Weights of a small model that answers yes/no questions on an image's attributes.
Model: 11.7M parameters, 64-pixel images, encoder arch resnet, encoder norm batchnorm, encoder activation gelu, encoder widths [48, 96, 192], fusion encoder width 320, fusion encoder norm layernorm, fusion encoder activation relu.
Training: 4200 steps, batches of 128.
Data: trained on telescope images of galaxies (Galaxy Zoo DECaLS), 44167 training examples, 12.2 epochs.
Rows from block 2 of the fusion encoder, named by matrix and row number. Rows with one number belong to one attention dimension. Each number is 500 + 40 x the weight over its row's rms, rounded and kept within 0 to 999. All counts start at 0. Numbers have three digits each.
# q: attention query (fusion_encoder.blocks.2.attn.q.weight, 320x320), inputs 192-255
# k: attention key (fusion_encoder.blocks.2.attn.k.weight, 320x320), inputs 192-255
q.172:549483480564517459507506522488455444473545533436528532536549449505517501519471447503521524386446423501476559512465509493539506520493547572536502464479495493515482511483543522509477497483437485
k.172:546501556436484470483491530488534544547552574533498528475494423519488476510500542500454467512439497438544514556504428547434495477471521508543463444584487485516479527461485496524536492478515456
q.173:477488505474476575504493525498507531576499397492384563470514504503517501461417480530488487477539446465509510441506495492485560484518554474474468502452468521576569426508534606467486487449519507
k.173:473565528533479436603413541531479508491555521477497522469513518533491495469529558519501523522494513489461559532603523520487481466498513463512526504508415531503558513436502479561486561486520455
q.174:498486508585497498567463578531491527467490543533548489534499556451474495495462486602533495487441591415533508446543514501503535452517509548547491462533463458490529539426465458539513509470465532
k.174:502530511473511436519534463478526547536531547451486532429465484408474541531474518484494532485532456475514498525386564567506487505533461548507412582469557493486468538440476471509436517516463361
q.175:429467454512502576515456517502481529482502464462514527484540454511426540394471554456535518536441494451496519525475583509521495570511480511493540518449472486393497464458511456559500477516495528
k.175:480442467488470558538412467562565509531483535462488531471481528468402489501409536534519490471540546561540515536442491411494476419561495485508517453482560517494609475486501523580508530456481487
q.176:581458470511474449521489511561527479563500546513524507515542524524604513546527501539525515545545568527396527507469517432515456548518469434466482442536459551531454550523457520536539463524517553
k.176:524557500555431536505538503504466523503507498482492456509530502424473497570469478451526524438463440479535505540502455554564429462564570543539531494521481552450490461489557479500477563575438459
q.177:496529504559480425505564549489549442479475440484435540528518475461531555570544429448490548557440467527519552471495546485514453510514507441439521522564459458496506490582499515534586519387536476
k.177:571441520538562459538497543447539484581487525416515506451561464483511473517494509446518521407528511525541532504471518529480509493507493463531462548608431525488474505506536567447522532498481616
q.178:502540582473505459524465515543418494451446508499494468479483462476518437462531494511439464476509482491442553516540400506495559498526558526493487529442422443511543512472516531558579499455431480
k.178:503451426530489452501487461525468491524506472513512533450505513534498523510550452465518489497468467562475473628464503570496515434498485488484555509502424520439519496550487502515540532422565547
q.179:569557560466439500497539438415533527499540514437501492503449499481445537505581467536480499504549504490523564472483507512527423480549523544521447535459472480499576452493546581566527557412524476
k.179:492513550532525523452419496467478494548505491467433525454473442496490497454477508502530454534484527466454518432507449482602553499521450484436474488502403524464534512464499495547497508458518468
q.180:517562567517525524559531499464510450457482458541512449541498483524459533473465553478513429490525504474500417516552442466538507522498491563468507521488468539554515512514464566423494589442495449
k.180:460472463455566512543391553475531502545524445501414600468517449516501502449562446558411468541497467476445480561545521493499582522494525567522448489602523459510558496532508545503536487498510525
q.181:462508537507466523477497521496503475530472489490508486523456525438520458491545512497528509570508532475490573492498394520503513470384558514458532396551503475509499536464548509516448443477451518
k.181:532529547568582431566467480436523524437480485530517430537442491514510501495544489503442537527512526445512505540480481540575546482512485447481512502439447474456503463447561526473506544492495521
q.182:495557446574486497520482572473494548479523463461560546447486520475425496438449494506481519528509475496542526587469478536471482504490556518440521505489454489449510551529525489524405467586541452
k.182:432491512580522460490521526471492497497511504511570504561486459473510512482497481501473520541504449499439464481460442482476536463511432410499457537469484515520532450574536537513509524473535485
q.183:532501474558490512556493519463468592550463516538487506484445504531570517528512522559539483545445476440551478512530520511449453454506532512479480517529465576475453456508548564481486489438522521
k.183:444529482531464465497493481544488513542552448473467524507537493536508480580498543457422486479474398584412562499500549541527473532466466578444505475461539485545476561521449500446521499451520520
q.184:538450518512451510489479503520504508503472452489496491456551508512546452489465557490496510492580514528565513520541519484492487563491595480486435492554521538522599479474414491454492449497463537
k.184:529514499426481471494546507516416485466484456477492463436486545453420495516495464492542484444460541455541492597482571569460481514467551520484458591444472525491488521566496471522547495474483466
q.185:610404542558442513493429480542496549542506479478550496499462524461472508438518507510584507464470460493514518568510565550539492539530542542438414554507465484511520564458582491454467470510514494
k.185:502476580470413485495555498545528507560532551453428498586511481485456537536504584548496584508557507503549454488483480485503484432530472467518501476432470462483515508505474562490468482498567444
q.186:440545508530576466443522484455484434548505464451605560577474533496478501501537480474502584523449442454399406518524528494545474452449533538454529486483493475529434449542586571601518458534474486
k.186:504484490500547501560492498476581498489457469518507537480540514501520566483491512459512461543485513508519594481458570546443471496481514496578477514510458494428564554517473462532488514527486509
q.187:499489549480565507584416550493528460476489542499487447454558509416498586486440495508535502462489464480551507510499522482543492500507457531473489579490542556485572475500445492540451526554496472
k.187:521528515576507538557526513511469517561461505511468498424491448491511442511465459522505489454488424584516434460521500496486500489505439509490573477512546486532527447492445478449544577476538501
q.188:440489518516472438454571513568511475480472491492546414518522558519495502568393523498479464509541549469615555487479515528507502509447486439466482581478562533511476513497530561472553510500504529
k.188:566469515474553478471523489480516526489452528504384486491504491511588456582535508516555494592516478514440506525556488483548482448408512602523520471593518553526532454510441464455572535525544521
q.189:506506488555590505532541450479569536525516507475535511550509485562541622545449494505508512444473494463584504510474505490531492454513511515508470508455480511528498515498507585463523498466508497
k.189:542524476477441559513424560538366576513480496592503441535485548436462456439497487503509474498477503474500428536464510532463498491495451479459448508507465530526520586480531492564514506591510469
q.190:456547492542532499504532531473450491523557475470537475545551438493356486474458489445563405508536553492450502488483494469507474482556504453482553560548593478520477518501523488482513521461524496
k.190:473534494489505471453456497515488521427575486499438419410511540429481528444531469557530480500467503547449380473493531434472482469435477488540519555518550489465520462499507547545450553596466547
q.191:511440520500510482455526462492530561466544496469482553563528491490521523447559504461524469562409518521421560492469459534458522477464459636512530521456518575495550474497521527429435589468514448
k.191:537532531538439503431526517490464464470557454469539515608486564489510483506550511505519549544450532445514487511559418381534547479638428524440506544522506505508517511480576455445499540536523453
q.192:452485574528555560497521509552470533490470556436511523524480480585430587459480493554507498523470593508502548497495497458532510457485484556471501536482487517573587550505484443506457405462438530
k.192:562528474460457524474433592468494498483485498557473515483478467490468549484460450509461530519537472431499506479532547475487506492539520439510523556518466468498540451568505523569504529423505507
q.193:559495469550415523509546500493538506534509464493465509455503522500503564577496526505440460424508534542511395577510547436502521535488512452588503464491512446436574508477509490507539574539551455
k.193:475548482516447498504490506450529423526460478462496508458511506413530523540544438523443497481476594534492532614431516465530513523458515498511474440540533507526440507463482534500509512501495535
q.194:499530551562517476579548544486486514439587508552490514477477475512606514488498451597561512502546500476467486474492463468498520466434478524521470575488482481519436488492489532525469465471495565
k.194:487513486560560489487486511507488529472448442503643548507498552561405544488509434571544561444569474479469538454536534535495536494486471475495541502442564461414450485439507524507483535536479511
q.195:470467471511466527464473495501551547442514471505451480453520485483481560525547495518551524431447535484445442511503452483509528518510387565470468564425548573486509466457495492515440508460483463
k.195:469537479564513459533506529444481526503507534480507457466546491485539448537546457569489532537542431440481509563505438473483558501543539494457543474454508555523499542471467516550400535520475529
q.196:543541491474521530456479511435478512553483519564442456491522561535469453563532448508547493489474503448447525508491474535502535474514562522532496546477406445493500480483474591510466487454466440
k.196:509456507439474523535476465525466574596562456522446496568544477535449464515465539471373451506482477546468498527478482512500459506509533463467497467497503472493464485526472525584476514543506496
q.197:499516509474469523499494549514544474436533490506478469549499501476453515569515511451529473520494523597547525522461524488458473537452539488496493435461530486463501533578415478458513373491474501
k.197:465479461532460503515463447514554482522516457517479547474535553498455497563463525493450475477495511510545559525533515546456539467591516498447431548511503478534505519467510489493459434527530408
q.198:513500525536460540440523542490521446476503480498441490545472488491537510510482528473578518406488455552547428536448499383499463529529522475503477476509554442486493574474500476514483442481566480
k.198:439533470460513553485473443468505521488431464506476517480485485502498545559493491457475497484437498508522556449495613526487530481505475460520526560468570503479498514481584436462491468487511418
q.199:452472501514550542541558530489564495464492511455516465534584449414494542450574489528546403516540496521514515523554555461526510469423497519476518477419488545500478478485517514523526547519538583
k.199:464479472531484422499494520513504406433401478493490552561523571476578480481506470536491563470570447472600489475475553525498504501442404519404489467505506536516543509478562527554478498534544550
q.200:482518498548483539505453519476495506558454532555456470462448537516538490564448564488455536579484483499553510463514499488491530450544487427534477536486514566551535533561525522512500446475521516
k.200:538469425505498507548496413527527502476512565552512518555584494530539380539518549461455485515452477505515504525469466511502526609507533518520439483499501491550494531513497476489502595434446509
q.201:524512502520485564565547560532527548480443512553489497490480511564464498485532556512520443550482516520447417529424539443436445569467519437522538500461509441511462503539502460530487486456509538
k.201:531495478549503462529506525534481509512519509550489519446429525505506589460560493483507513467434589529538516485440544545498573385535521436494442514534478468510496511504451492477491478447502452
q.202:514461567539557559562445538417487546469499572539459458512531483557514483454489505488563538581451484538517516483501488537532466542422537478494545523395508445516472512484578520523483418519512471
k.202:533510404582463430556460552525531515511456428486543478485481514554509522442476487539460478528537459525482502510499492587514516478499399528518498541499526461426532472517459534463543526504496588
q.203:492449489486502549541457545520495508538533498494466499484530450495546470483471516456502516496545489596509451553491433534612584510603464483475526459464464451504451543453455520482497480438592497
k.203:482440497470515548489395507458549502594504460541498501505500531440448479535475502466479494510566518463413536485519479447482508494508436438563501536501540439494498555495504566536509536501537419
q.204:512525516511548453546458537531518500487533517498526434578503470474473467509456600484505478547584503539502552482471476477558513574512381562450466522490519502496479563470511434467499488491531480
k.204:472465510518508541537595493550557519585469524541526485508452500493518437474544511573429497455518402520509535539433497548592450509574415503469498490470453518427471469455463488461527486514441535
q.205:506577501479543457465538523554469539422508452453495478513517538521483446473529506504575442529470509514446513544478547497458535469515486459560541519560495490494493448587533559474463510433502531
k.205:483463493484510496482488496517560523517508527482414604554582545559499503467537543441397460496528514431470486589474521530519496529444494509483482441443520452473527516523420479510511511478542483
q.206:478484481509501479439549509504474502363554576463569521495516525433535534497512527407523516500526422494533481543564523551490418431437561458434461439518532537505483493575429479485544564528470597
k.206:477488557473441517432434531536585428447480465457509462550506540522514454538464497494602495491543526479501489513491469523448543566439531561486445487490518481545506562578556507472406476459564495
q.207:466506512546470418463445519536516507521497488491527410493564521499530472565500492612461492576496536391547463565464499430545489535405533555429507546589493491523575486449467473530541461454492521
k.207:476496477481484441546426521537514482541445535401509574602555580500508518553600492449508563441559553518501475536471515486522506518579475488527559476534483463478473483493538472529518500483504523
q.208:511524525475417528501502462475490479519527534509557461522378521474518527471517533435403495539498475468464482515501465460511590469563566558468460533401538481533492503544521458568533507535517463
k.208:418460543515473518588555469419447471521574556505501486482521456520561444426562516512445469509521501481519539500519454510468521565506528441454519426447488456558534496545508455526392470507451513
q.209:470514506583525456496537511516557460455457497529529518551429422453515491537515427470539567542616556469510533483473480506548554493513508507530481416486493467471463496528485427470495532482517440
k.209:481538562455546515461500510538545495482509420566431541535473522502531523427465499435514473539577475519432542533410515430429551527494516500480555545490499457555477463410458481482497487490400514
q.210:527519518542474479488520489515473478546544562546433508435539521506460511463511521447532480504513449420579492518482467526539514497488463446490502512490620450533485446551557490597505461551535499
k.210:482468559510508477466460487602450520534445504504440507533569531448499476472580408528515442550570470518461517548509547492447483489517525532465477363517449525520496486452409506496551569498459525
q.211:505465565546560515495566538381490489436462464507455479474481428449475540473528492495419507418547574500483488374531505536493534497546450482465490469498480525583488500514548496434457490467474468
k.211:482493546492560505493477446561450468476572525520413552455495556534503515504510490531512539507516460565509526508446573534452495501508468417501477502458500546493484561550487451512506553482423506
q.212:557495490489520552463573480556442472486526455547561477489519449481456553515553505451516501524437498546458515503393505498427452461525526564610534528563466544470495562444462510434490552496479527
k.212:563481500467451529475535499511498534529505534503449457545485572401510500446502427429529527496500467504491472534499515474510470519556510487502455584432456521527553478539479502500547514561481484
q.213:516501566545462504495437486500528482495486466510446445494511494575505524421422437500519529474538512453518531526531448510468526462459474552477565509491492459526495510508491562460532424550421479
k.213:479445440457488480578477521462516522464460584544506523449536443485462485516485450537467471509426418469472455538568491518517422416506453538536501521555573561511513496477493545546488640551536523
q.214:492461576528509528520541555551488475500491516484503445493424528448563524525484511463518538477527539504513577525507495517551481491536493519476517530487516522506488572529500508507456509514580491
k.214:537499470539475565464493441502509500507511510524481483512558451520544537557531444483450532522453522558491477415465543513524505514483450505488503529556490422546500477479515565527464468518457516
q.215:439537530526512472499410513403494499523501530527494562452495493443474486476501579537457485552494545501549461533515546538512440493538502529465542454481507439519544471428526488547496473453467460
k.215:514493501513531554509509571504471515522524399560483473576510507472542522506476475486519471483500530505549470478545432438513500523431500518486439477487501470518497517485490513457503478426499486
q.216:446512487489543553445494509542440454491543546516560474521484467488434500461573548513494479511419530484459542530460573506486520475529481595501458414542489509458595512402442503513497483427541411
k.216:502476490505457508525508553518510508514567508497530492493546514486553530532521508453495449538488509496495548493578511520427458508586477494539511451486512475489548514517450467542507513520551473
q.217:452484454487508496489491516436574525499527526473509469506589481490486483476510573569557459452527534524505551535521448541511472500480523448544443423524523430506517496489466498438505487499479468
k.217:492533404541480458538498549520522459522486517525533517492433387498456488400472445539478549457529517489489450523476494531511501533519483489562502554434424528460538453495474500456476477522562588
q.218:487542493508486513563387508437409582519474533450474532496474541517445546503453555524495512537447544564516470518524450546485437497563516494495544446427530539494451526448532542427515466482558442
k.218:460516550570476499491475505517523524425491515560489517437434500544487508548473518494483454491551549453479520514538473516484472533483466520476562511457546528508474487479507523428595563586494525
q.219:465501478508522481474558515518556442559564573525444481506533439563478496459491435541475438471453469549563523542493452567453506591415528513496500511530491497497479516547493479499449468476481470
k.219:544504514565500444431440530503540466441490451503524546449516538438506487488487487385526536457450478512480538594507509498500440503504561522489474480530481492466569624533528558453415631424609451
q.220:527452480420501572494532507476507487446479526511492541510447562548419488468480436492446516598452554527487464486530449521493518455541495525436555514557599537469464546497454471458463548522449551
k.220:509539547486532519431501497543502482479500535551481515495500455428460511482509492510568524467539463518496549498471536520516514475423480579511474588560469491468480469542540484530571469655529499
q.221:554496466464538492535479473541575465541477576525502545499442545440488505486474488464505525560498499551458447568535509482548482466577455499490488493454480517501512470513509489457480467519496480
k.221:454486488510515512551473426526492549483587538460500583529518523527571486580559596476541508389567545405525522456525515489461460451502554497520498526441551456441503421462507479488437459473469554
q.222:487439565529530541561456477584537517471488461502491460514514429568410507489490514500506414516531502544483538544454519515541447446461544491515505508551508578463555520559520456502495481481518429
k.222:470482456545516515541496456509521504488488492504498548522516480441447483543577534429384530484528432536541520503498522496478528484462480468463476488481508481439506534495477513548509518490495549
q.223:497511550391510525472549406499533489534525391499511467466498536498445427483499576493526494546423476489482457531516454533537517503533494459536472592513512495473505604469517493454574566496539496
k.223:467518470525533480566488519508504482480537458456472485576517537450492477455491488498564596444492487440531448490521463538559502460488482477518539459456506488446472538542549452545474382458464585
q.224:505543539481484498512442524552495543528550514468444544423479486464507448532531478434469531489557522563460521462473515531474459420452465456462482483521563459494540442546520508451465451543517508
k.224:507415499487546436470504423535489566536549482472511474529485549419442572555452573514543426506503533531494483508483448469455519469476440479507510457469518534457460490507499514497463569505582515
q.225:493529544578531549546438480555522528461544481513463567533474493446421443503521472500525479466490509505548484518547499538487490448433470453461489494495492446469510483495462521482501478415476411
k.225:494496492496539540526482536576517515437537528403567505500430450472450487436505435472503527573461509529473494496503479464559445486468513494454516503514470525495462433542447489550501501521494527
q.226:524580564460520559505504555425449410533432508522484432503532458509532454464485539601453493578485519512509525471594462422474481524482495517481501440526537497580502490530540420514455505565522532
k.226:457451441562532397450524464475485527513560551465541462540485533486521517586472506544508506510456605510548489530451492463441490466589537569479431533520436511475451530549524527508558533434550517
q.227:513474513485554511498546481515486498530510442459486492440486570518447499521447452469506471498496451477485537445616517485531479549476466505520517483503470497540531587573507503486412470400525502
k.227:531554488457560509422462506476462501503460487529456492598470465451474534503518546576462500521511490476521544485508483414530463480471537494477455501489583523589540485450571468574497489437523467
q.228:476536528509509544452483458517486516526460572553568561543433478513461527480539515538424451456487420559507520506532552473567476555500422414559537534419533471520488469502545456488555506499558437
k.228:487510539469504497528520520468514497491518508484602464445473527510496569531428500384485442529505520512506540526518496457488562499517464537456534500509466482503444545525561553500471534483510572
q.229:520506585486547432542580497546485507480503536545438508452490419445499482492506418493469515564426480497474521485530516462541427518533429459532456549490512476490546499504468519505469552493475394
k.229:510516487496507590476430473560399468407548544468604489532444485448501536483443543469490469401447496512499467527492483513482505529529520492537493498505425464503482579480474520460501503567450523
q.230:491381534508458458421521467535500631455449535496475487458491514534487520573467562550562548489555539444519553476421533551528518469500515543448574568515494507533560522482543471616555501563457481
k.230:486561547489519501462491511467530561501568525592458514498510483481454567428499549543444463528543486497453507474538518553502532500462556507482455524580548483526492510521498585504525543535502530
q.231:495471504471517447465521461514524435597415516517464529425591551467550503455477465504518474505478541555474565483476480500485484443438453486531473463530512502442421470469489510445511559496484582
k.231:483503502473529558433451526501526480485530531518503352477462463499497555508568503538459530517512546534514481500501482529528510448443461517482490532561534460506449497481521580510503534460554525
q.232:456576511597579491482514517559507525460521444386498477550494516541523526453453534492554587498429483502474518497533500450506505494560527531521488537569521455485602466510471484480508526536505512
k.232:542438526448396569544533488538474564491527477528531556428519510496497536442437490527563519530494554527441505505455495438482448535471502506466523494434546535517495505446482530540489474486554536
q.233:592489498526519554499493504542443496499543455542507476490564538516528488492468564425608559522521490548555498465527515450444471465489477534481459545495553474518374480434582501464497519481429550
k.233:487548516458560490580509476417510482495410490491491577506517486520452545425441517548463505488515549493549528568553564433473482497553476501422546514530526481511478465520468589504510503463492511
q.234:473478493525528477471544440558462483476534548482508467530512529516512500469551563469499498446424478521539430540524421512532510518500534486563478476472521495420546460492543492548405420482494459
k.234:457564583543488502508483506490543509457492552541533576548513425501564501501463494516466484418528477457447552435582513524522408466504540500525517491489552460469544537491571485491470481480545513
q.235:494427470528492441418488522577422445580495561491486517454466510459502535473548518562535501502552553534487434539505481419548520478502521515546535447488519515471461455547518450473490519543502479
k.235:499588502419430494523494504487431465456518494446551430574510500494565560533537489476455533431509464505531489466470487513511467511494522528486565492436519490532503481505613477500519491502500481
q.236:469496470486541466523441550565457464556467474454500535501558457544493515470515480486499577520535494441448450508560510525501456496433462467515425490487500429524388526519448553444523499477390541
k.236:480449589536521548476467528567518552502435590479499440471533499491485498539484435517493489567527498470527522483448474512515449515514637509493534484505580497507521466403532472470447506501486487
q.237:544448536555591484495444432480423513503444543604514503537511551515437562404521512527481446509504422502447455486511477468474520486483499493491471513492570544492521512509515502549536475572516500
k.237:461523494532494519506510492507452466484464529562500460465504544556498441625505554488531492513446508474548493463505579536450540492493469489450512596560501601530516473469473474502449614501468489
q.238:418578509558469445466464506459537509496529472498549489560511504435539502555499500454550480560455486547450486510500504507571505469486544487531466545450472473583466587480542514547584492463543548
k.238:529439518550461501511456538449486581608514469398488536486499441472470446527462534557491444553492521514398447471503480526499495481504514547541469455518514539455537409501456501452506445516589582
q.239:515536535483448481449540477535542547519494458591475520510550443582461444517500579462575496455533507459502511542483481493511484507494469438566449520455467534429539439523542432449503471441472584
k.239:546530468517474476484450546523505540526473535549535504539524436508503446459511540527550466547443542499509497439537382486511498460496554439469492513571554506470457533517388533459473434536459499
q.240:530567496523580535470465451481473534548524502554496504552461574514487506459501498481555515555640523502459577516435502519469464511540513542522428523493474522489532534477461539492494475507571421
k.240:544547527511524508514527421524500504493461531489495538528526475494425537496464489551500479520585480526592484457522515595463583593505525506445514591512491531586462473536524556471535503531525506
q.241:519497470511455562509529502453515538535491517496569542478576471529500517496457514492476475507572499483568480570507501502474556540487383516512525500438452529543499497570480518441511471434454529
k.241:526476549535569511504525530518498499462479496501499500496500520486355492508475499500526483547569504457478528531540466452520553494472490515506435483472421510473538586489500507546464505483554435
q.242:484403550533472486506474518472462488513491534474476608485557529529455483389537484440475501491555486543521476461509498490486486480557446426442554521529452527474465505502487532506552535588455479
k.242:498465521512412506502470511493453518504570493487558516481481584526431481542573513475523464466435517449365510544477529560481544496500449569542485474550503480456543453476559455504513495467515503
q.243:465454409573495526523497485530474581573543500417524554489504487463492535501475470496538458556471537503530495379492525499521538552561524520456518437458516484569432538481462481543463522443533495
k.243:452456409545449518489507523502584511529570512490505468554498400497522466543479532550455479491464480415512481500516459562497513490575490463471508511528554586514503518494509519468535544557469468
q.244:600531493520484555486503539517429527603501450496561513448503515478470503575602519541481514549517481409523469471497483551471465478524421536518468554588512401554553485502506467457539538493445458
k.244:493462576493442514569523500522523459483482441531472579556516476504540440539497534508543493484452447593555518501501540432587555571505453511511514514501457507536439530484474461527479494447499452
q.245:524517530477463477514485457470523493494571482578498482509479569456492446488535544500428482461432536488494518448445517543495503554489534502478431519494441492490546511428526456522506599522496443
k.245:435490480469469510494480496487524520465518536504519472513464495524462542488501539458522511450528460470538479575568522556509511439465520528540475478434452431443424456477448444437497544512477531
q.246:489417464528479545527562525440511474487513525510442516533591482443564467540471491528478538465530459536514500577506507465412500400503495510513473519485579483446482507452486464473533520459481512
k.246:510515487473543484504531501512475548476499464528514485489517503436535548403489473520474505481542490555506481485532504499493509515452378500513525537532480559546527487493519533456487513497517472
q.247:524417570486570557556564452509531473543539521506498516515459469568468497461477522424490547546456410458554542413516433474559567500452531483493527492502561486511492535493432495551458431469493484
k.247:498526477563562515534545490451475454450554511498457433574526470460458520512457569501495453419477474487453491476483582469428583524482424453482490482454505515447511526466531536544465580457535520
q.248:529494534511524523491484497491518511480516449556514579511445525527502541513451500542537498474529467419460474452435498505541468536447572528501449504497440543494519514524492496544460526419499549
k.248:436531442476531518548544514473515514442538565552476504539499522474467472464522546508530466574546490493517528502495569528522546492478502501519515437561482465479456404452490478524464507480499520
q.249:474459604546510516470586391552474418502471481484552492468515497444449551505471453471530478582536491544557488575509526498585519485483472448497467462456503404527555568459532568557519473517563421
k.249:505503498459553525472505524506581470519504506470494433499497464460496459515495562485515467448462535506457485500521524527513482459514487569517454503580407464472490516536541532512496447508516507
q.250:475478444454441509498455554516497562536551418587479543496465440468494497448502433499471514478467501521576419554386529490496401501469475461498461532450487508499546523469527411559438514501491523
k.250:546515539484459468459555476525452464464533456568513581460431477524462447495591519454557465579530487474472527485506520440515497527560563461522516487527528492491587505512519467535484408514532505
q.251:472447521464458527492539504475521504500520458570482534532487485481519502476469538455496517527511506508552439485449499569480520529507554478546494556493466548462512554414498491526452505572520436
k.251:505488512514511487491536485509507444463515445424450491450475567453463532475468492383470459438544509482507499473453512438496521441512495507488540499474427389457483468480519477442535518482500477
q.252:487473514467537500418485503493494478502484474457530544449474491527529542556573452537511498523531483463577535518486466462484461555508535409528564486475519532461432431468523492478460504477473504
k.252:563484483547499441528509499436511541524485548531531516539479456530459501517510462526476567500543486505500481427463436521529492484510493519509495491544491503403467489538458500497513601559507545
q.253:628522529541476438550438528496487509497446496516586495485448542556497513535494513607450530504583510486515457506459588527549574394535463547532559516485444597507559427532537548519544437485455479
k.253:509483422568448505527501433513513471501561537535482485543485543547451516526525510448444439524443468495448473536398447499484467523540485512457490519464595473557550540511486411523504500450558524
q.254:578577513523581480388483472453557481503492501537493499496510558479509544481492456444518467508440522562430471452518464568471469418511506526517499484503526512540573498480405443477494473480491459
k.254:522496516483428474462522451557423478510542449522481541516522508498521521471467551558493491477506455454496429508473440511503452588480549432548499511486458540499518580439527473478493500487502497
q.255:554499486515484508486541503413482471509443422499491479454555459436579528514579529580523460541455493478494544498523447457515514436501527410510559507480585497495460508460507439493572569524501484
k.255:538521446508433515433459468580535556529546491479557536451526478551552476488513527546499476455476458498509530468502492536487421513545456515517568586534486483530527506485506600410476477448481529
q.256:497507513510441454544479508518554458485550546535450489480506539497419433512509473467522558450508500488522477531366551517483488559508514499516469505527481537436493520473537522498532460494530373
k.256:446518519530483477511532454542471506448532496454470458519428459537500512556515458563498535529461528496480519508523508379477488544488504520475524507515496433448558499452463433510492513486464525
q.257:506471572558536539467509519509485509495546493484537489458500478521470418509525560488466447440484437530437473422522502505405530453492561475524500520529475495518525489458484472513481513493516522
k.257:450481499502495515425470453479395586582456461441505518476562494493462438444496559511550533475499484531426487501449491516586543520560463556547443450459546539489382566515517438485440512496488547
q.258:461492541462471502527414522533517572457481533540460443497439456511467559549547465458430497501471593503504498546523462474469444537561471478528542516440531515528492424419521521521509482492468545
k.258:501513508452553529568510538443502437453538451496502542486504513485503512512449483508500498548476454461528494517467434535469480464539477509529405578528508538473512518475449516509457492480474464
q.259:436448474476572472488554498566479485502538467503481533475567534507526488535454508430475596458517495543522483539450532499552491450503499567530454531444499525482504506494491528515534523536531583
k.259:516496490566490536498483466600409473515480490548538523488459473514479487512460484522536505527469448522500514513551605502485537508480526532493549494487540564522543479448506491484517545504538475
q.260:514482523538531451469506477524458454487528604531476568567487518571510538496529458501507509512544547524510513385511535571523518454467530491437543518516525453412509540495482478490513485480552592
k.260:585518572453499482467509490514493436480556513449546460441540494558506489440526526557519561500529527509462556461486572524508514546527496473543528504507531454479470458450528537439443563463433456
q.261:566466521453521508461473535474524524536570463514552503519521515457553511489486516464468486514527485495497499463471507471502522444497555444506461559481536479499496463447460483550533520479509492
k.261:515585517487536499520466533516442505543581469463506419460422508519545454531447490584476546412467459496523501482518562520506459520503404495514491416508476482512554547499496507501483502489512575
q.262:572494492503413473485501559410581520481465463478495577510498478433465459538482577479489541482470556432498532502475580566492426446557603567492478484480496499449445460500543472506472513436593475
k.262:497519414492463463540495453573416501487481473541498576427490552454514533530483475527552465492541502544456510517470536485509497495486459456500473483476438523574552470526527440508495512477450589
q.263:530493524516463461423496550466481455495568477508513447558485513452474519463511506388505434553494598439485463509493429520512486544526501571491441430468480456470558510530528489544470501476493524
k.263:534500481480434539507537442536550557551468478450461428521530476462558542459541500432549541547503519464469569493494467480556429469461503549446522487572487547509487470536501468457554510526412528
q.264:588523480397588441487531495500553421499558486436553469509502532475595488502487509445521490471460500517593492480481533476533509526500535519442473563475462518513521474556506524547526482501472509
k.264:492477480506468509595493495489507461490517517600453540462495515561479603465490491530484527503546522515561463499460450430496568460473497453452512450418464553505560529552489430467571476478483507
q.265:458462549538471548491459539474471532542553526468530505502497444508559459486506489459509435546542438523503492500528514446535550512528543507473516493426493575508465511458481444515370460529554463
k.265:524584520594554543394505476499427499539583523449524552510464447496463486481536474515464535481413435507496513536522468522480436587448462473493579416507540467509497466476472568538501563482472429
q.266:542508484590456581596438546520512535496509466452509450472471530487454503574456485511479514498496504544535517525498549508504435553530554419497519455490498430497534469484567524496468480507516521
k.266:472521550528579486499511491457482476461505477525444542513533419498498556539432534496497457516503470490500463539478558522407482536528486521462460517484485444569434458520474481541526461536500522
q.267:534505534576540438525492456505548457495483490478462556438516519515478506617540525485457521497435492464522420585395510449514541470474536527503481565489493540414479479492545527506513507464561480
k.267:532442475458467459513508449575559446459462433561538509506491496464490507507450575589514449434472456514506433553475492450488539517513497536490560510442533511438517542544544496521503502465462509
q.268:455504483432473485520435500470492522539510470445465499527498490543444526495489506546449368530518525466448492541499466540456470548564499505568520525497499524476462433510523502515497498541513387
k.268:556607541474487505542522591501554534459467545498519542467414472494516562505477516505512549514532519519617483554421494468498474462570559492519521583583524501480508500437454423466520475495474531